{"encoder_arch": "swin", "model": "audio captioner", "dataset": "synthesized solo parts of chorales (CocoChorales)", "train_examples": 39062, "time_shift_ms": 50, "n_mels": 64, "hop_length": 320, "input": "log_mel", "spec_augment": true, "win_length": 512, "tokenizer": "word", "vocab_size": 56, "encoder_norm": "rmsnorm", "encoder_norm_position": "pre", "encoder_activation": "reglu", "encoder_mlp_ratio": 2, "encoder_head_dim": 64, "encoder_fused_qkv": false, "encoder_bias": "all", "encoder_qk_norm": true, "encoder_layer_scale_init": 0.1, "encoder_parallel_block": false, "encoder_inner_norm": false, "encoder_moe": "top_k", "encoder_kv_group_size": 2, "encoder_num_experts": 32, "encoder_moe_every": 2, "encoder_expert_mlp_ratio": 0.5, "encoder_experts_per_token": 2, "encoder_shared_expert": false, "encoder_patch_size": [4, 4], "encoder_conv_stem": false, "encoder_depths": [2, 3, 3], "encoder_widths": [80, 160, 320], "fusion": "prefix", "label_smoothing": 0.1, "decoder_width": 256, "decoder_layers": 10, "decoder_norm": "layernorm", "decoder_norm_position": "pre", "decoder_activation": "gelu", "decoder_mlp_ratio": 3, "decoder_head_dim": 32, "decoder_fused_qkv": false, "decoder_bias": "all", "decoder_qk_norm": false, "decoder_parallel_block": true, "decoder_inner_norm": false, "decoder_positions": "learned", "decoder_prefix_bidirectional": false, "decoder_connector": "mlp", "decoder_tie_embeddings": true, "residual_init": "none", "optimizer": "soap", "beta2": 0.99, "lr": 0.0011, "beta1": 0.95, "shampoo_beta": 0.95, "eps": 1e-08, "precondition_frequency": 32, "max_precond_dim": 1024, "one_sided": false, "adamw_lr_other_params": 0.0029, "grad_clip": 3.0, "steps": 11400, "batch_size": 128, "epochs": 37.4, "lr_schedule": "linear", "final_lr_fraction": 0, "warmup_steps": 1140, "weight_decay": 0.1, "adamw_weight_decay_other_params": 0}
Rows from block 5 of the audio encoder of a small audio captioner, named by matrix and row number. Rows with one number within an expert belong to one neuron, the router's apart. Each number is 128 + 24 x the weight over its row's rms, rounded and kept within 0 to 255. All counts start at 0.
Before each expert's rows are labels from the 100 clips, of 14976, where the router gives the expert most weight on average: "top examples" is what is common among them. Only what is clearly more common there than usual is listed. The data: synthesized solo parts of chorales (CocoChorales).
# router: router (encoder.blocks.5.mlp.router.weight, 32x320, trained with AdamW), inputs 0-35
# gate: expert gate (encoder.blocks.5.mlp.gate, 32x160x320), inputs 0-35
# up: expert up (encoder.blocks.5.mlp.up, 32x160x320), inputs 0-35
# down: expert down (encoder.blocks.5.mlp.down, 32x320x160, transposed), outputs 0-35

# expert 10
top examples: note D#5
router.10 [160 135 148 123 109 158 124  75 125 170 171 135 119 149 144 168 141 127 150 165 145  90 108 132 153 151 109  95 135  82 138 128 188 142 122 127]
gate.0 [143 136 122 109 115 131 148 144 155 136 114 146 138 107 131 154 108 163 117 123 178 129 129 139 133  86  98 138 131  95 144 134 103 162  85  93]
up.0 [142  98 125 152 101 114 121 183  99 141 139 126 112 148 132 150 133 127  96 136 100 149 135 144 119  99 102 132 108 142 117  93 135 146 144 152]
down.0 [134 125 151 104 128  93 115  82 137 106 142 112 122 107 146  82 107 136 153 120 106 156 135  95 108 103 121 136 156 123 134 159 115 135 125 119]
gate.1 [125 134 106 139 133 146 187 102 139 164 111 134 125 116 153 110 118 173 118 113 138  89  82  95 156 121 124  97 109 131 151 169 125 134  93 115]
up.1 [162  57 126 147 134 138 132 126 155 110 109 131 162 136 116 120 117  88  82 117 159 100 166 107 127 135 110 166 113 122 146  95 116 181 134 168]
down.1 [125 108 100 120 136 132 124  75  79  77 178  82 118 146 142 133 138 132  40 103 153 108 135  96 105 121 143 128 141 125  99  94 132 115 139 116]
gate.2 [183 191 138 130  67 135 137 113  99 113 133 147 130 181 126 164 113  72 117 110 114 123 169 115 156 150 133 130 121 212 151 126 154 145 110 111]
up.2 [144 161 152 124  83 137 120  78  97  85 141 129 192 148 155 191 132  87 170 110 114 122 158 126 129  93 107 128 147 155 153 145 125 146 118 104]
down.2 [171 127 109 134 138 143  97 127 130 128 163 148 164 143 146 112 111  89 113 118 120 167 118 134 168 105 108 144 131 145 132 145 131  82 165 160]
gate.3 [145  97 144 119 124 106 126 135 155 140 153 137  88 175 117 145  97 136 104 162 103 180 122  87 149 148 143 125  54  67 125  97 154 151 128 126]
up.3 [129 142 146  97 131 102 129 132 126 124 177 136 144 109 135 158 138 130 110 139 125 169 137 106 113 106 115 100  94  55 117 111 148 142 144 122]
down.3 [118 114 146 108 119 102 124 109  90 129  77  80  96 127  83 113  95 115  98 116 164 129 108 114 115 145 118  95  87 149 104 111 166 172  88 163]
gate.4 [197 138 129 159 188 156 134 125 110 168 153 150  91 130 127 129 147 122 201 116 127  81 134 149 121 123  85 129 149 142 125 129 167 101 139 118]
up.4 [144 129  95  66 111 136 138 115 118 116 122 114 107 132 123  91 145 109 147 114 107  66 168 124 140 166 119 126 134 124 108 105 120 117 147 114]
down.4 [130  79 125 154 129 147 114  74 125 111 144 103 137 142 134 126 170 150 164 157 111 137 154 100 114  69 116 114 119 109 157 168 155  96 144 124]
gate.5 [ 96 130 133  79 161 116  84 130  97 147 135 131 137 165 114 138 111 102 156 122 136 148 125 142 140 146 147  96 160 117 143 140 105 135 163  96]
up.5 [117 129 164 145 113 131 160 110 128  97  89 135 120 114 142 150 126 123 140 149 106 139 121 142 151 171  85 172 129  95 154 129 142 135 169  97]
down.5 [126 131  97 113 140 154 138  95 132 142 110 142  92 179 111 149 109 130 132 139 207 120 130 118 136 175 110  94 126 138 135 133 149 139 127 108]

# expert 3
top examples: bassoon
router.3 [147  58  94 146 109 130 108 136 167  98 134 152  99  82 112 127 144 153 136 151 138 112  82 158 123  92 144 113 128 114 146  53 117 153 149 145]
gate.0 [138 167 169 102  97 161  95  98  70 144  85 106 127 112 142 137 136 113 123 126 128 154 101 165 104 186 105 153 110 147 153 112  91  76 149 131]
up.0 [103  91 102 132 140  71 148 160 149  82 145 114 114 136 107 117  94 161 100 111 122 144 137 103 141 139 146 134 110  85 157 126 146 198 119 110]
down.0 [123 120 102 123 145 112 118 182 103 151 117 144 151 101 133 104 130 145 113 101 146  96 108 133  99 160 130 145 159 124 165 154 157 108 132 148]
gate.1 [ 68 119 141 120 107 140 148 129 118 148 131  95 109 125 114 117 104 186 113 147 163  81 142 126  77 123 126  96 138 131 130 111 112 104 113 115]
up.1 [149 159 125 123 160 118 131 148 152 116 131 156 173 114 166 148 142 111 157 138 105 188  97 144 152 126 129 162 121 126 148 166 108 161 113 115]
down.1 [102 148 101 143  97 132 175  94 140 135 129 159 163 103 134 158 128 144 160 157 147 116 143 147 141 139 130 110 120 118 158 128 153  97 100 177]
gate.2 [ 83 120 170 122 150  90  61 119 147 132  92 148 106 177 130  87 123 122 163 140  94 131 113 109 157 175 156 121 158 116 102 133 110 117 147  93]
up.2 [146 150  55 114  97 126 149 138 142 136  76 126 123 124 104 120 151  83 109 123  73 139 107 125 115 124 179 157 100 104 129 115  96 132  94 114]
down.2 [109 136  89 158  74 135 134 125 119 130 139 157 109  66 121 101 156 226 114 116 127  81 118 124  95 107 140 110 123 139 108 126 110 138 153 156]
gate.3 [164 132  88  95 121 164  89 104 161 103 112 151 133 106 126 148 150 129 109 116 136 108  90 111 123 153 101 160 100 136 112 118  90  96 108 105]
up.3 [181 150 145 138 163  76 132 114 160 157 154 112 145 107 156 142 158 146 142 127 156 116 111 113 107 102 153 134 164 155 153 132  75 110 121 148]
down.3 [130 150 128 138 170 140 186 110 141 158 103 104 143 104  99  89 134 119 153  85 134  87 120 130 112 118 105 160 133 100 152  95 119 135 106  84]
gate.4 [186 146 148 104 105 148 134 132 131 169 144 131  33 117 123 120 148 149 117  78 124 141 114 129 110 108 156  74 134 126 148 139 110 141 162 101]
up.4 [112 128 104 121 121 129 129 117 107 115 101 107 166 127 127 132 125 117 110 200 127 112 139 105 198 136 104 127 110 153  98 131 141 168 107 154]
down.4 [155 134 131 116 110 169 115 114 151 137 156  96 140 126 133 139 115 158 150  95 134 158  80 110 154  70 138 112 108 129 124 110  81 122 136 116]
gate.5 [119 142 136  91 127  91 144 114 150  86 163 170 132 142  81 126 160 161 131  85 145 137 133 121 136 112 147 129 141 156 154 164 108 134 127 157]
up.5 [ 92 135 130  58 144 144 121 127 147 101 158 161 105 152  77 105 156 172 153  92 155 142 111 139 156 126 147 119 139 142 136 128 117 139  97 141]
down.5 [185 117 117 110 135 156 108 142 129 123 127 149 120 110 107 151 163 107 163 180 185 122 122 147 120 148 111  95 208 174 196 104 110 119 138 138]

# expert 22
top examples: note B4
router.22 [120 168 144 139 113 135 132  77 110 137 178 136 102  97  92 158 117 129 117  77 120 103 150 159 152 130 161 143 171 105 113 144 103 134 151 117]
gate.0 [ 96 143 133  70 134  95 156 118 128 106 117 136 174 130 132 154  93 188 132 123 140 107  88 123 130 116 154 137 141 112 139 115 112 144  90 147]
up.0 [127 142 123 157 107 138 147 114  93 149 114 110 139 143 104  93 164 109 128 163 150 135 146 130 159 128 116 101 114 150 116 162 156  44 166 161]
down.0 [126  87 120 132 133 108 112 143 135 113 115 114 113 142 148 158  92  85  62 135  89  98 125 115 122 153 116 127  86 144 139 125 142 113 101 113]
gate.1 [157 103  92  85 124 156 122 154 123 107 121 157 132  63 120 131 150  86 100 148 125 158 117 109 126 112 145 115 149 137  96 129 159 104 155 111]
up.1 [153  71 131 138  79 106 111 148 104 120  85 140 149 124 143 117 144 159 129 118 101 130  91 145  91  83 133 106 106 160 110 139 110 156 151 121]
down.1 [118 155 179 124 121 157  89 172 143 104 123 193 140 143 120 166  95 144 113 148 148  99 109 116 129 108 137 159 132 143 159 153  88 143 132 172]
gate.2 [112 110 118 131 112 158  87 149  80 136 158 117 110 108 101 132 144 163 122 118 120 180 118 141 151 107 148 108 173  97 121 108 136 136 158  99]
up.2 [130  93  84 120 108 161  98 134 144 113 151 121  95 128  98 166 149 163 168 131 140 107 111 144 147 125 102 144 147  88 103 105 147 163 146 116]
down.2 [158 150 127  93 139  97 123 119 175 141 165  93  89 122 129 144 112  87 108 141 134 129 147 154 123 152 102 129 103 103 172  80 153 130 121  74]
gate.3 [124  97 123 142  80 129  97 129 105 143 114 115 140 129 136 107 126 117 146 110 137 150 147 146  90  97 128  59 145 125  94 144  96 115 160 143]
up.3 [169 157 138 131 179 108 169 146 154  90 147 114 137 147 108 174 125 134 142 153 147 114 155 111 120 106 179 119 110 110 136 136 118  88 134 113]
down.3 [141 114  88 127 167 170 113 112 122 142 141 151 154 143 110 130 123 137 130  86  88 131 172 141 165 111 159 142 116 120 130 124 142 123 124 106]
gate.4 [181 141 113 121 118 177 174 115 128 143 128 111 121  86  95 115 115 104 151 138 111 124 125 120 134  99 160 143 135 130 123 156 122 122 117 175]
up.4 [ 80 125 105 104 136  80  72 124 154 100 151 133 113 146 162 117 155 145 115 128 126 125 141 109 101 165 111  88 135 108 139  95 163 142 136  89]
down.4 [144 117  74 123 138 138 137 111 121 113 126 155 178 134 136 158 161 173 144 155 183 120 119 129 143 131 163 117 131 141 123 100 139 108 114 109]
gate.5 [177 119 111 163 115 168 168 134  81 106 123 144 165  99 132 132 144 141 153 140 154 138 122 179 141 112 130  86 133 162 128 119 161 100  69 105]
up.5 [172  97 122 143 117 146 174 149  89 128 137 122 137  94 125 137 148 146 135 140 127 144 132 169 157  95 161  84 126 139 127 137 156 128  96  94]
down.5 [ 79 155 162 170 100 164 133 107 138  78 106 143  91 143 132 153 134 141 169 117 138 106 100 108  94 129 104 146 123 134 108  93 136 136 118 155]

# expert 29
top examples: note G4; viola; note F4
router.29 [120 170 101 117 102 117 154 180 103 170 117 127 117 138  95 126 141 118 136 110 104 166 139 119 117 102 140 150 150 113 109 104 123 137 172 144]
gate.0 [101 125 151 106 116 114 113 141  54 164  97  89 125 111 142 100 103 142 108 185 127 148 124 122 166  83  97 136 122 176 119  96 113 180 157 110]
up.0 [122 114 164  83 125 132 112 125  55 148 148  82 137 138 141 139 108 160 127 152 103 138 104 122 142  87 117 120  99 168 142 108 107 161 115 114]
down.0 [115 127 122 114  71 134 176 142 156 147 122 110 143 157 117 111 124 125 120 149 149  97 144 136 141  91 123 170 138 131 119  75 120 142 140 126]
gate.1 [129  75 132 120 104 117 147 118 149 170 142  82  98 158 134 120  82 142 137 125  75 144 108 116 158  76 152 105 162 162 134 103 141 123 131 141]
up.1 [122 160 130 123 137 117 118 115 113  74 114 168 131  87 123 106 165 107  97 116 180  86 162 147 132 159 142 115 116  91 109 152 124 159 133 137]
down.1 [159  99 129 111 128 149 128 156 146 131 123  81 104 165  97 127 101  95 132 146 152 136 124  74 102 116 144 174 170  99 104 142 134  81 120 131]
gate.2 [102 157  96 138 111 124 114 130 106 157 151 105 171 141 103 126 147 108 121 131 117 112 132 111 106 156 110 121  87 120 149 149 185 141 144 122]
up.2 [159 131 177 150 155 139 120 113 119 141 126 146 117  87 139 117  92 140  98 114 132  91  85  96 126  66 135 118 156 119 107 115 113 116 163 126]
down.2 [128  90 103 120 132 108  94 128 104 124 145 108 114 124  99 149 153 152  83 154 118 130 139 130 146 120  92 143 111 106 101  89 170 167 133  67]
gate.3 [ 80 146 174 117 146  86 100 105 134  98 120 154 131 118 130 156 142 110  99 143 115 103 107 138 140 113 156 151 106 119 142  83 120 155 115 129]
up.3 [112  99 105 150 118 161 123 130 143 110 129 103 138 120 110  88 112 126 161 151 125 121 142 161 137 146 122 140  83 136 104 135 119  94 151 116]
down.3 [ 62 122 133 124 140 128 107 138  95 140 103 154 133 102 105 103  81 138 138  78 146 127 134 142 143 104 125 123 142 121 151  65 150 122 175 125]
gate.4 [138 115 131 104 134 110 144 143  81 175  99  94 155 145 148 126 117  80 119 136 113 121 118 137 159  88 114 170 124 109 170 108 204 121 104 143]
up.4 [127 118 104 158 139 139 125 127 142  65 140 173 105 137 136 104 173 139 145 137 135 102 152 140  90 120 155  45 136  85 121 106  89  96 145 100]
down.4 [123 154 166 112 107  99  98 129 104 137 160 143  92 163 109  74 129  92 146  98 134 167 125 144 197  81 117 164 111 101 134 141 186 111 142 137]
gate.5 [ 87 124 146  91 129 124 143 138 135 140 157  99 175  77 124 175 144 136 122 125 103 122 159 104 119 117 138 125 174 177 119 147  98 146 110 158]
up.5 [101 143 162  90 105 139 149 136 124 149 133  97 155 102 144 151 164 143 146 141 137 123 137 139 107 115 143 157 169 147  93 146  96 150 140 185]
down.5 [147 124 105 124  92  84 160 139 110 170  81 158 115 128 122 190 137 164 139 137 107  88 154 124 154 113 155 152 145 121 124 133 155  85 181 159]

# expert 4
top examples: note A#4; note G5
router.4 [108 131 132 115 160  76 145 132 148 104 116 130 130 159 170 105 140 150 146 144 117 174 107 152 175 150 124 134 115 146 114 115 119 152 125 102]
gate.0 [149  82 113 127  78  83  95 151  97 125 129  96 106 149 114  91 158 151 132 149 131 115 145 200 148 106 121 123 137 133 123 116 118 144 171 106]
up.0 [118  93 159 126 148 174 137 121  61 115  79 128 106 147 155 140 126 133 116 117 204 108  97 116  99 134 182 136 113 116 152 172 147 172 111 156]
down.0 [150 142  93 114 102 152 137 105  95 169 103 130 156  71  95 113 106 127 138 117 125 168 105 142 114 157 123 134 148  95 115 126 153 134 132 133]
gate.1 [117 122 145 151 127  93 110  99 152 193 169 101 122  82 118 112 119 197 133 136 114 140 135 124 176 110 131 186  92 143 134 130 117 133 129 128]
up.1 [129 133 128 163 113 117 134 139 132  85  93 107 118 160 152 141 153  95 149 142 132 149 171 153 128 117 126 146 127 156 129  73 170 134 141 129]
down.1 [163 153 112  96  51 127 135 131 100 121 130  95 135  95 146 128 142 115 147 117 114 106 136 122 104 164 131 117 126 112 140 141 116 102 145 141]
gate.2 [121 112  93  72 119 125 168 149 105 139 133 129 154 123 155 146 157 130 149 151 167 139 112 109 175 104 165 114 138  85 146 137 131 140 126 149]
up.2 [ 98 125 115  90 163 143 169 137 107 137 115 136 170 127 155 139 121 124 143 159 128 113  95 116 182 141 159 115 160  44 135 123 117 139 155 129]
down.2 [137 138 131 150 184 141 132 153 159 143 134 130 143 112 112 110 151 129 144  69 130 131 126 121 130 109  72 159 145 140  99 144  95  65 154 131]
gate.3 [146 106 123 105 122  86 120 157 139 153 162 148 151 133  92  90 145  85 134 153 164 142  88 169 115 149 115 129 124 120 105 112 136 170  88 113]
up.3 [115 138 130 120 141 101 112 108  97 118 172 144 169 117  96 151 149 111 134 142 137 149  89 122 117 113 125 134 121 130 142  81 157 149  76 140]
down.3 [117  81  81 111 110 151 127 158 110 121 123 134 116 114 129 139 177  86  82 122 173  97 151 149  88 111 147 131 107 149 152 157 152 136 114 127]
gate.4 [127 157 144 103 128 141 165  97 124 116 100 113 114 155 112 131 134 137 149 149 162  94 144 103  99 156 114 163 111 141  70 157 113 141 122 107]
up.4 [131 172 118 110 149 178 153 162 133 121  86 157  73 116 115 130 130 119 158 162 135 153 131  99 148 142 153 135 118 103 127 145 154 171  97 117]
down.4 [153 101 125  89  61 152 154 198  66 141 110 129 120 130 141 131 124 122 162 131 109 101  92 167 114 146 103 122 187 130 149 130 115 133 156 113]
gate.5 [108 129  96 113 114 149 102 145 143 123 131 125 101  80 137 141 131 137 108 154 121 147 125 104 128 148 115  56  96 124 113 138 141 151 163 136]
up.5 [148 119 150 169 124 122 104 154 173 143 137 125 167 100 106 117 116 154  90 119 135 136 160  94 127  99  68 146 129 154 147 167 148  97 117 142]
down.5 [148  98 128 125 141 171 151 125 137 106 139 169 142 134 169 121 119  82 135 159 114 124 154 139 149 122  81 147 127 148 151 134  63 145 131 103]

# expert 11
top examples: tuba; note F#3; note A#3; note G#3
router.11 [134 164 147 128 141 117  98 164 106 149 112 111 167 126 118 178  98 104 128 130 100 100 112 127  94 115 128 135 116 127 165  94 140  85 131 119]
gate.0 [111 145 141 141 155 132 114 109 151 124 157  97 114 171 151 117  71 113 111 128 136  92 182 131 116 132 102 101  94 139 155 162 143 149 167 117]
up.0 [131  88  92 156 107 143 131 165 109 116 101 144 160  69 136 166 153 108 121 130 140 128  99 132 126  98 146 119 160 133 138 110 117 119  92 129]
down.0 [ 90 185 146 158  82 110 112 125 124 138 134 131 133 132 150 112 139 132 110 117 149 128 117  92 116 129 160 134 161 135 148 128 113 115 108 208]
gate.1 [109 190 162 145 144 145 160 119  91 157 120 120 154 114 132 150 122 128 139 117 115 171 108 123 106 115 149 123  97 140 113 141 142 123 120 113]
up.1 [145  96 103 129  67  94  87 118 104  98 141 144 102 112 117 123 140 126 139 114 139 134 134 154 125 162 115 118 139 162  82 102 126 102 141 141]
down.1 [183 117  86 143 161 153 119 133 173  97 142 121 141 138 127 162 107 114 109 118 133 116 135  83 142 147 132 133 153  88 106 140 179 101 128  88]
gate.2 [104  68 148 114  92  79 143 154 103 126 140 112 105 112 123 120 122 123 134 107 131 135 167 151 121 111 103 133 124 151 112 119 141  94 148 166]
up.2 [105 108 158  90  81 120 107 172  86 167 156 141 128 144 145 107 122 147 125  98 112 156 145 147 132 117 119 129 130 150  86 135 120  65 142 123]
down.2 [100 145 142 134 170 118 129 157 133 139 134 118 188 145 108 145 105 120 158  81 143 133 121 113 117 129 115 108  98 106 125 132 118 128 143 111]
gate.3 [116 135 144 130 141  91 126 124 129 130 165 127 141 140 114 108  88 154 115 115 130 170 124 137 116 148 141 143 117 154 138 106  98  80 151 165]
up.3 [150 129 127 164 137 132 152  89 100 126 128 120 113 114 118 151 181  90 117 103 132  77 144 118 165 141 164 103 106 112 121 154 111 134 112 115]
down.3 [145 117 111 151  76 121 141 123 127 139 118 139 139 139 159  94 144 127  97 126 141 150 115 117 133  96 173 113 126  85 114 155 117 148 137 137]
gate.4 [153 114  94 118 123 118  97 127 125 150 110 124 108 164 123  95 142  79 182 140 126 156 148 112 111 124 104 139 112 109 139 120 124 156 145 114]
up.4 [163 118 102 103 160 132 110  99 100 130 183 150  62 128 116 133 118 100  89 146 141 114 149 149  77 115 115 132 167 132 123 109 123  95 131 114]
down.4 [128 149  96 102 124 151 142 135 150 188 107 133 117 102 136 147 147  99 146 117 138 107 116 136 164 132  53 164  91 153 114 114 104 106 123 168]
gate.5 [133 126 135 112 143 123  73 128 153 109 166 135 148 126 113  94 135 152 136 175 162 110 108 109 122 113 138 139  97 117 135  97 135 137 141 155]
up.5 [154 120 157 123 150 188 149 107 134 142 181 128 130 141 123 115  91 121 113 123 103 123  96 125 156 142 136 133 112 112 121 160 149 117 136 117]
down.5 [148 137 134 136 137 144  70 138 114 122 124  87 129 115 138  95 124 133 119 160 135 149 135 125 100 153 130 134 144 117  96 142 103 129 108 130]

# expert 17
top examples: note C#5; flute; trombone
router.17 [149 159 105 179 120 141 130 118 167 123  85 112 131 146 107 139 121 105 123 101 100 138  97 138 112 132 128 150 139 206 119 115 114  98 142 153]
gate.0 [151  92 167  88 132 146 132 116 163 103 105  90 131 139 136 152 119 133 151 157  85 153 130 100 143 137 159 145 142 121 173 132 129  99 124 158]
up.0 [131 149 135 106 120 118  75 134 127 137 130 139 122 162 129 129 110 104 155 125  95 135 114 134 128  97  88 128 150 102 115 133 141 105 116 155]
down.0 [140 168 183 114 128 154  89 106 145 131 109 101  42 138 105 154 183 167 105 171  81 152 142  97 115 132 161 117 155 140 121 177 154 116 126 157]
gate.1 [134 177 152 157 126 150 111 116 130 155 105 133 153 148 168  90 120 120 121 145 107 148  84 131 127 125 139 144 101 107 156 113 144 171 110 128]
up.1 [138 160 149 149 109 128 108 156 106 136  82  87 127 100 115 128 161 143  90 171 106 162 121 172 105 151 119 153  95 136 163 104 107 139 132 155]
down.1 [111 127 131  94 126 135 133 122 154 111 187 137 104 102 122 153 132 141 114 105 117 152 127  54  96 135 116 129 136 125 160 125 113 162 110 128]
gate.2 [133 111 105  69 149 145 127 134 136 128 125 129 108 109 125 113 112  83 143 147 131 109 110 115 127 185 134 103 103 140 132 138 171 117 128 117]
up.2 [126 169 112 100  69 135 181 125 103 112 108 114 135  90 141 161 114 131 141 117 124 151 147 117 140 126 120 149 154  96 124 130 118  88 140 136]
down.2 [127 132 134 180 114 144 134 143 139 128 123 132 133 160 118 152  94 126 125 131 107 140 142 121 156 100 114 173 171 121 178  93 112 149 112 158]
gate.3 [122 159 121 141 123 160 140 167 141 141 115 140 158 166  99 176 158 148 118 141 103 130 169 153 140 115 124  86 159 140 126 158 102 137 150 134]
up.3 [155 113 184 104 112 102 114 118 115 127 132 106 106  73 116  82 101 122 165 106 169 113  89 100 150 171  90 155  99 131 142  89 130 127 105 123]
down.3 [ 98  96 148 108 128  99 128 118 165 139 133 125 171 168 116 113 109 146 145 143 120 118 108 132 114 128 100 121  89 155 122 175  91 156 121 176]
gate.4 [125 142 139 111 101  96 108 124 146 122  93 102 114 150 106 175 134 135 139 164 133 147 161 152 122 171 174 114 118  90  98 172 123 170 120 175]
up.4 [149 116 154 142 157 157 131 120 119 139 157 145 117 145 123 102 111 108 122 106 129 138  88 112 167 107  92 140 141 154 163  96 131  94 148  85]
down.4 [118 125 146 135 134 166 131  87 127 131 108 125 126 159 150 106 122 117 118 101 119 117 124 174 144 130 105  89 139  97 132 143 139  91 128 166]
gate.5 [133 164 175 191 121 114 129 107 131 179 144 134 115 164 141 146 109  82 125 150 132 149 110 126 116 115 145 123 129 139 137 144 146 120 152 127]
up.5 [102 119 119 118 156 134 151 142  83 111 163 151 106  80 130 126 139 151 168  85 105 107  96 144 134 139 116 141 138 110 109  98 100 146  96 128]
down.5 [119 143 131 100 118 112 150 172 165 162 141 151 150 152 146 100 156 166 112 139 154 160 132 154 118 103 125 111 145 138 108 130 150 159 113 131]

# expert 6
top examples: cello; note A#3; note C#4; note C4
router.6 [118 107 137 121 167  96 117 132  74 128  94  74 134 135 137 156 102 111 143 168 127 169 159  99 138 109 102 128 107 142 173 125  99 110 131 115]
gate.0 [125 132 136 109 134  80 113 135 130 153 139 150 150 151 111 122  74 117 130 128 133 140 137  93 116 120 157 130 162 152 127 156 141 110 147 131]
up.0 [144 112 124 116 120  74 119 143 117 146 118 164  89 142 104 100  76 107 125 132 141 114 125 141 128 129 138 138 128 138 136 144 160 125 152 160]
down.0 [139 159 145 141  76 112 144 165 145 122  87 133 121 130 117 149 103 131 137 103 148 141 121 143 176  98 164 148 108 123 139  59 169 142 157 207]
gate.1 [126 121 126 132 131 139  91 183 111 154 117 144  97 163 150 128  96 123 107 163 121 122 122 154 137 102 125 174 128 134 147 140 164 125 159 106]
up.1 [ 69 126 152 121 138 122 105 150 118  90 102 114 178 129 113 164 110 124 143 106  58 111 145 133 143 144  89 156 137  98 136 146 100 134 133 121]
down.1 [108 151 140  94 168 123 128 175 123 133 130 146  82 122 159  88 155 119 133 109 161 115 136 135 139 152  97 154  71 157  96 111 108 147 103 174]
gate.2 [ 92 144 120 114 106  77 150 108 101 152 135  58  94  78 107 160 101 148 130  98 138 159 169 101 137 124 118 108 149 164 144 101 111 169 120 111]
up.2 [152 126 151 125 141 136 126 111 124 102  91 149 167 152 165 109 141  89 181 146 105 100 103 141 126 122 158 156 137 112 127 141 127  78 184 159]
down.2 [156 144  97 156 147 131 110 120  97 106 161 126 106 114 102 142  91 147 148 113 148  78 131 112 130 112  80 125 160  93 155 141 127 163 129 138]
gate.3 [130 157 126 191 113 150 107 113 131  86 153  88 146 133 152 130 123 111 127  74 125 109 135 178 148 161 103 157 107 122 148 147 138 106 144 156]
up.3 [152  82 153 100 140 114 147 142 105 158  96 148  87  98 171 133 110 157 134 180 130 131  95  56 116 123  91 144 179 148 118 113 131 103 122 116]
down.3 [ 88 126 147 119 107 138 168 158  95  91 132 155 150 148 127 135 112 134 111 159 133 110 156 127 141 104  47 110  97 100 129 109 146 126 142 175]
gate.4 [118 129 128 119 115 139 140 105 117 115 106 111 131 108 111 137 135 149  97 124 127 140 141 166 108 120 142 161 165  96 102 101 109 153 150 124]
up.4 [119  80 146  67 127 109 105 160  94 159 144 100 189 138 114 118 108 126 108 139 125 159  96 102 100  98 136 111 144 159 129  91 122 146 137 137]
down.4 [ 99 146 147 127 135 110 183 132 124 157 127 144 130 130 133 171 115 114 113 156 130 139  94 124 149 135 141 120  85 109 145 136 141 131 156 161]
gate.5 [148  99 112 154  94  82 118 155 116 161  91 147 108 141 129 128 144 132 104 113 111 151 125 177 136 126 150 140 130 140 113 137  74 141 119 118]
up.5 [131 104 157 163 113 150 117 120 123  94 108 150  92 137 104 111 131 143 141 121 142 163 113 110 106 130  97 128 136 106 146 159 162 107 128 122]
down.5 [ 96 121  91 159 121 158 138  84  98 149 145 117 100 151 117 149 163 136 126  67 100 182 167 108 117 154 145 106 110 135  80 130 125 168 162 172]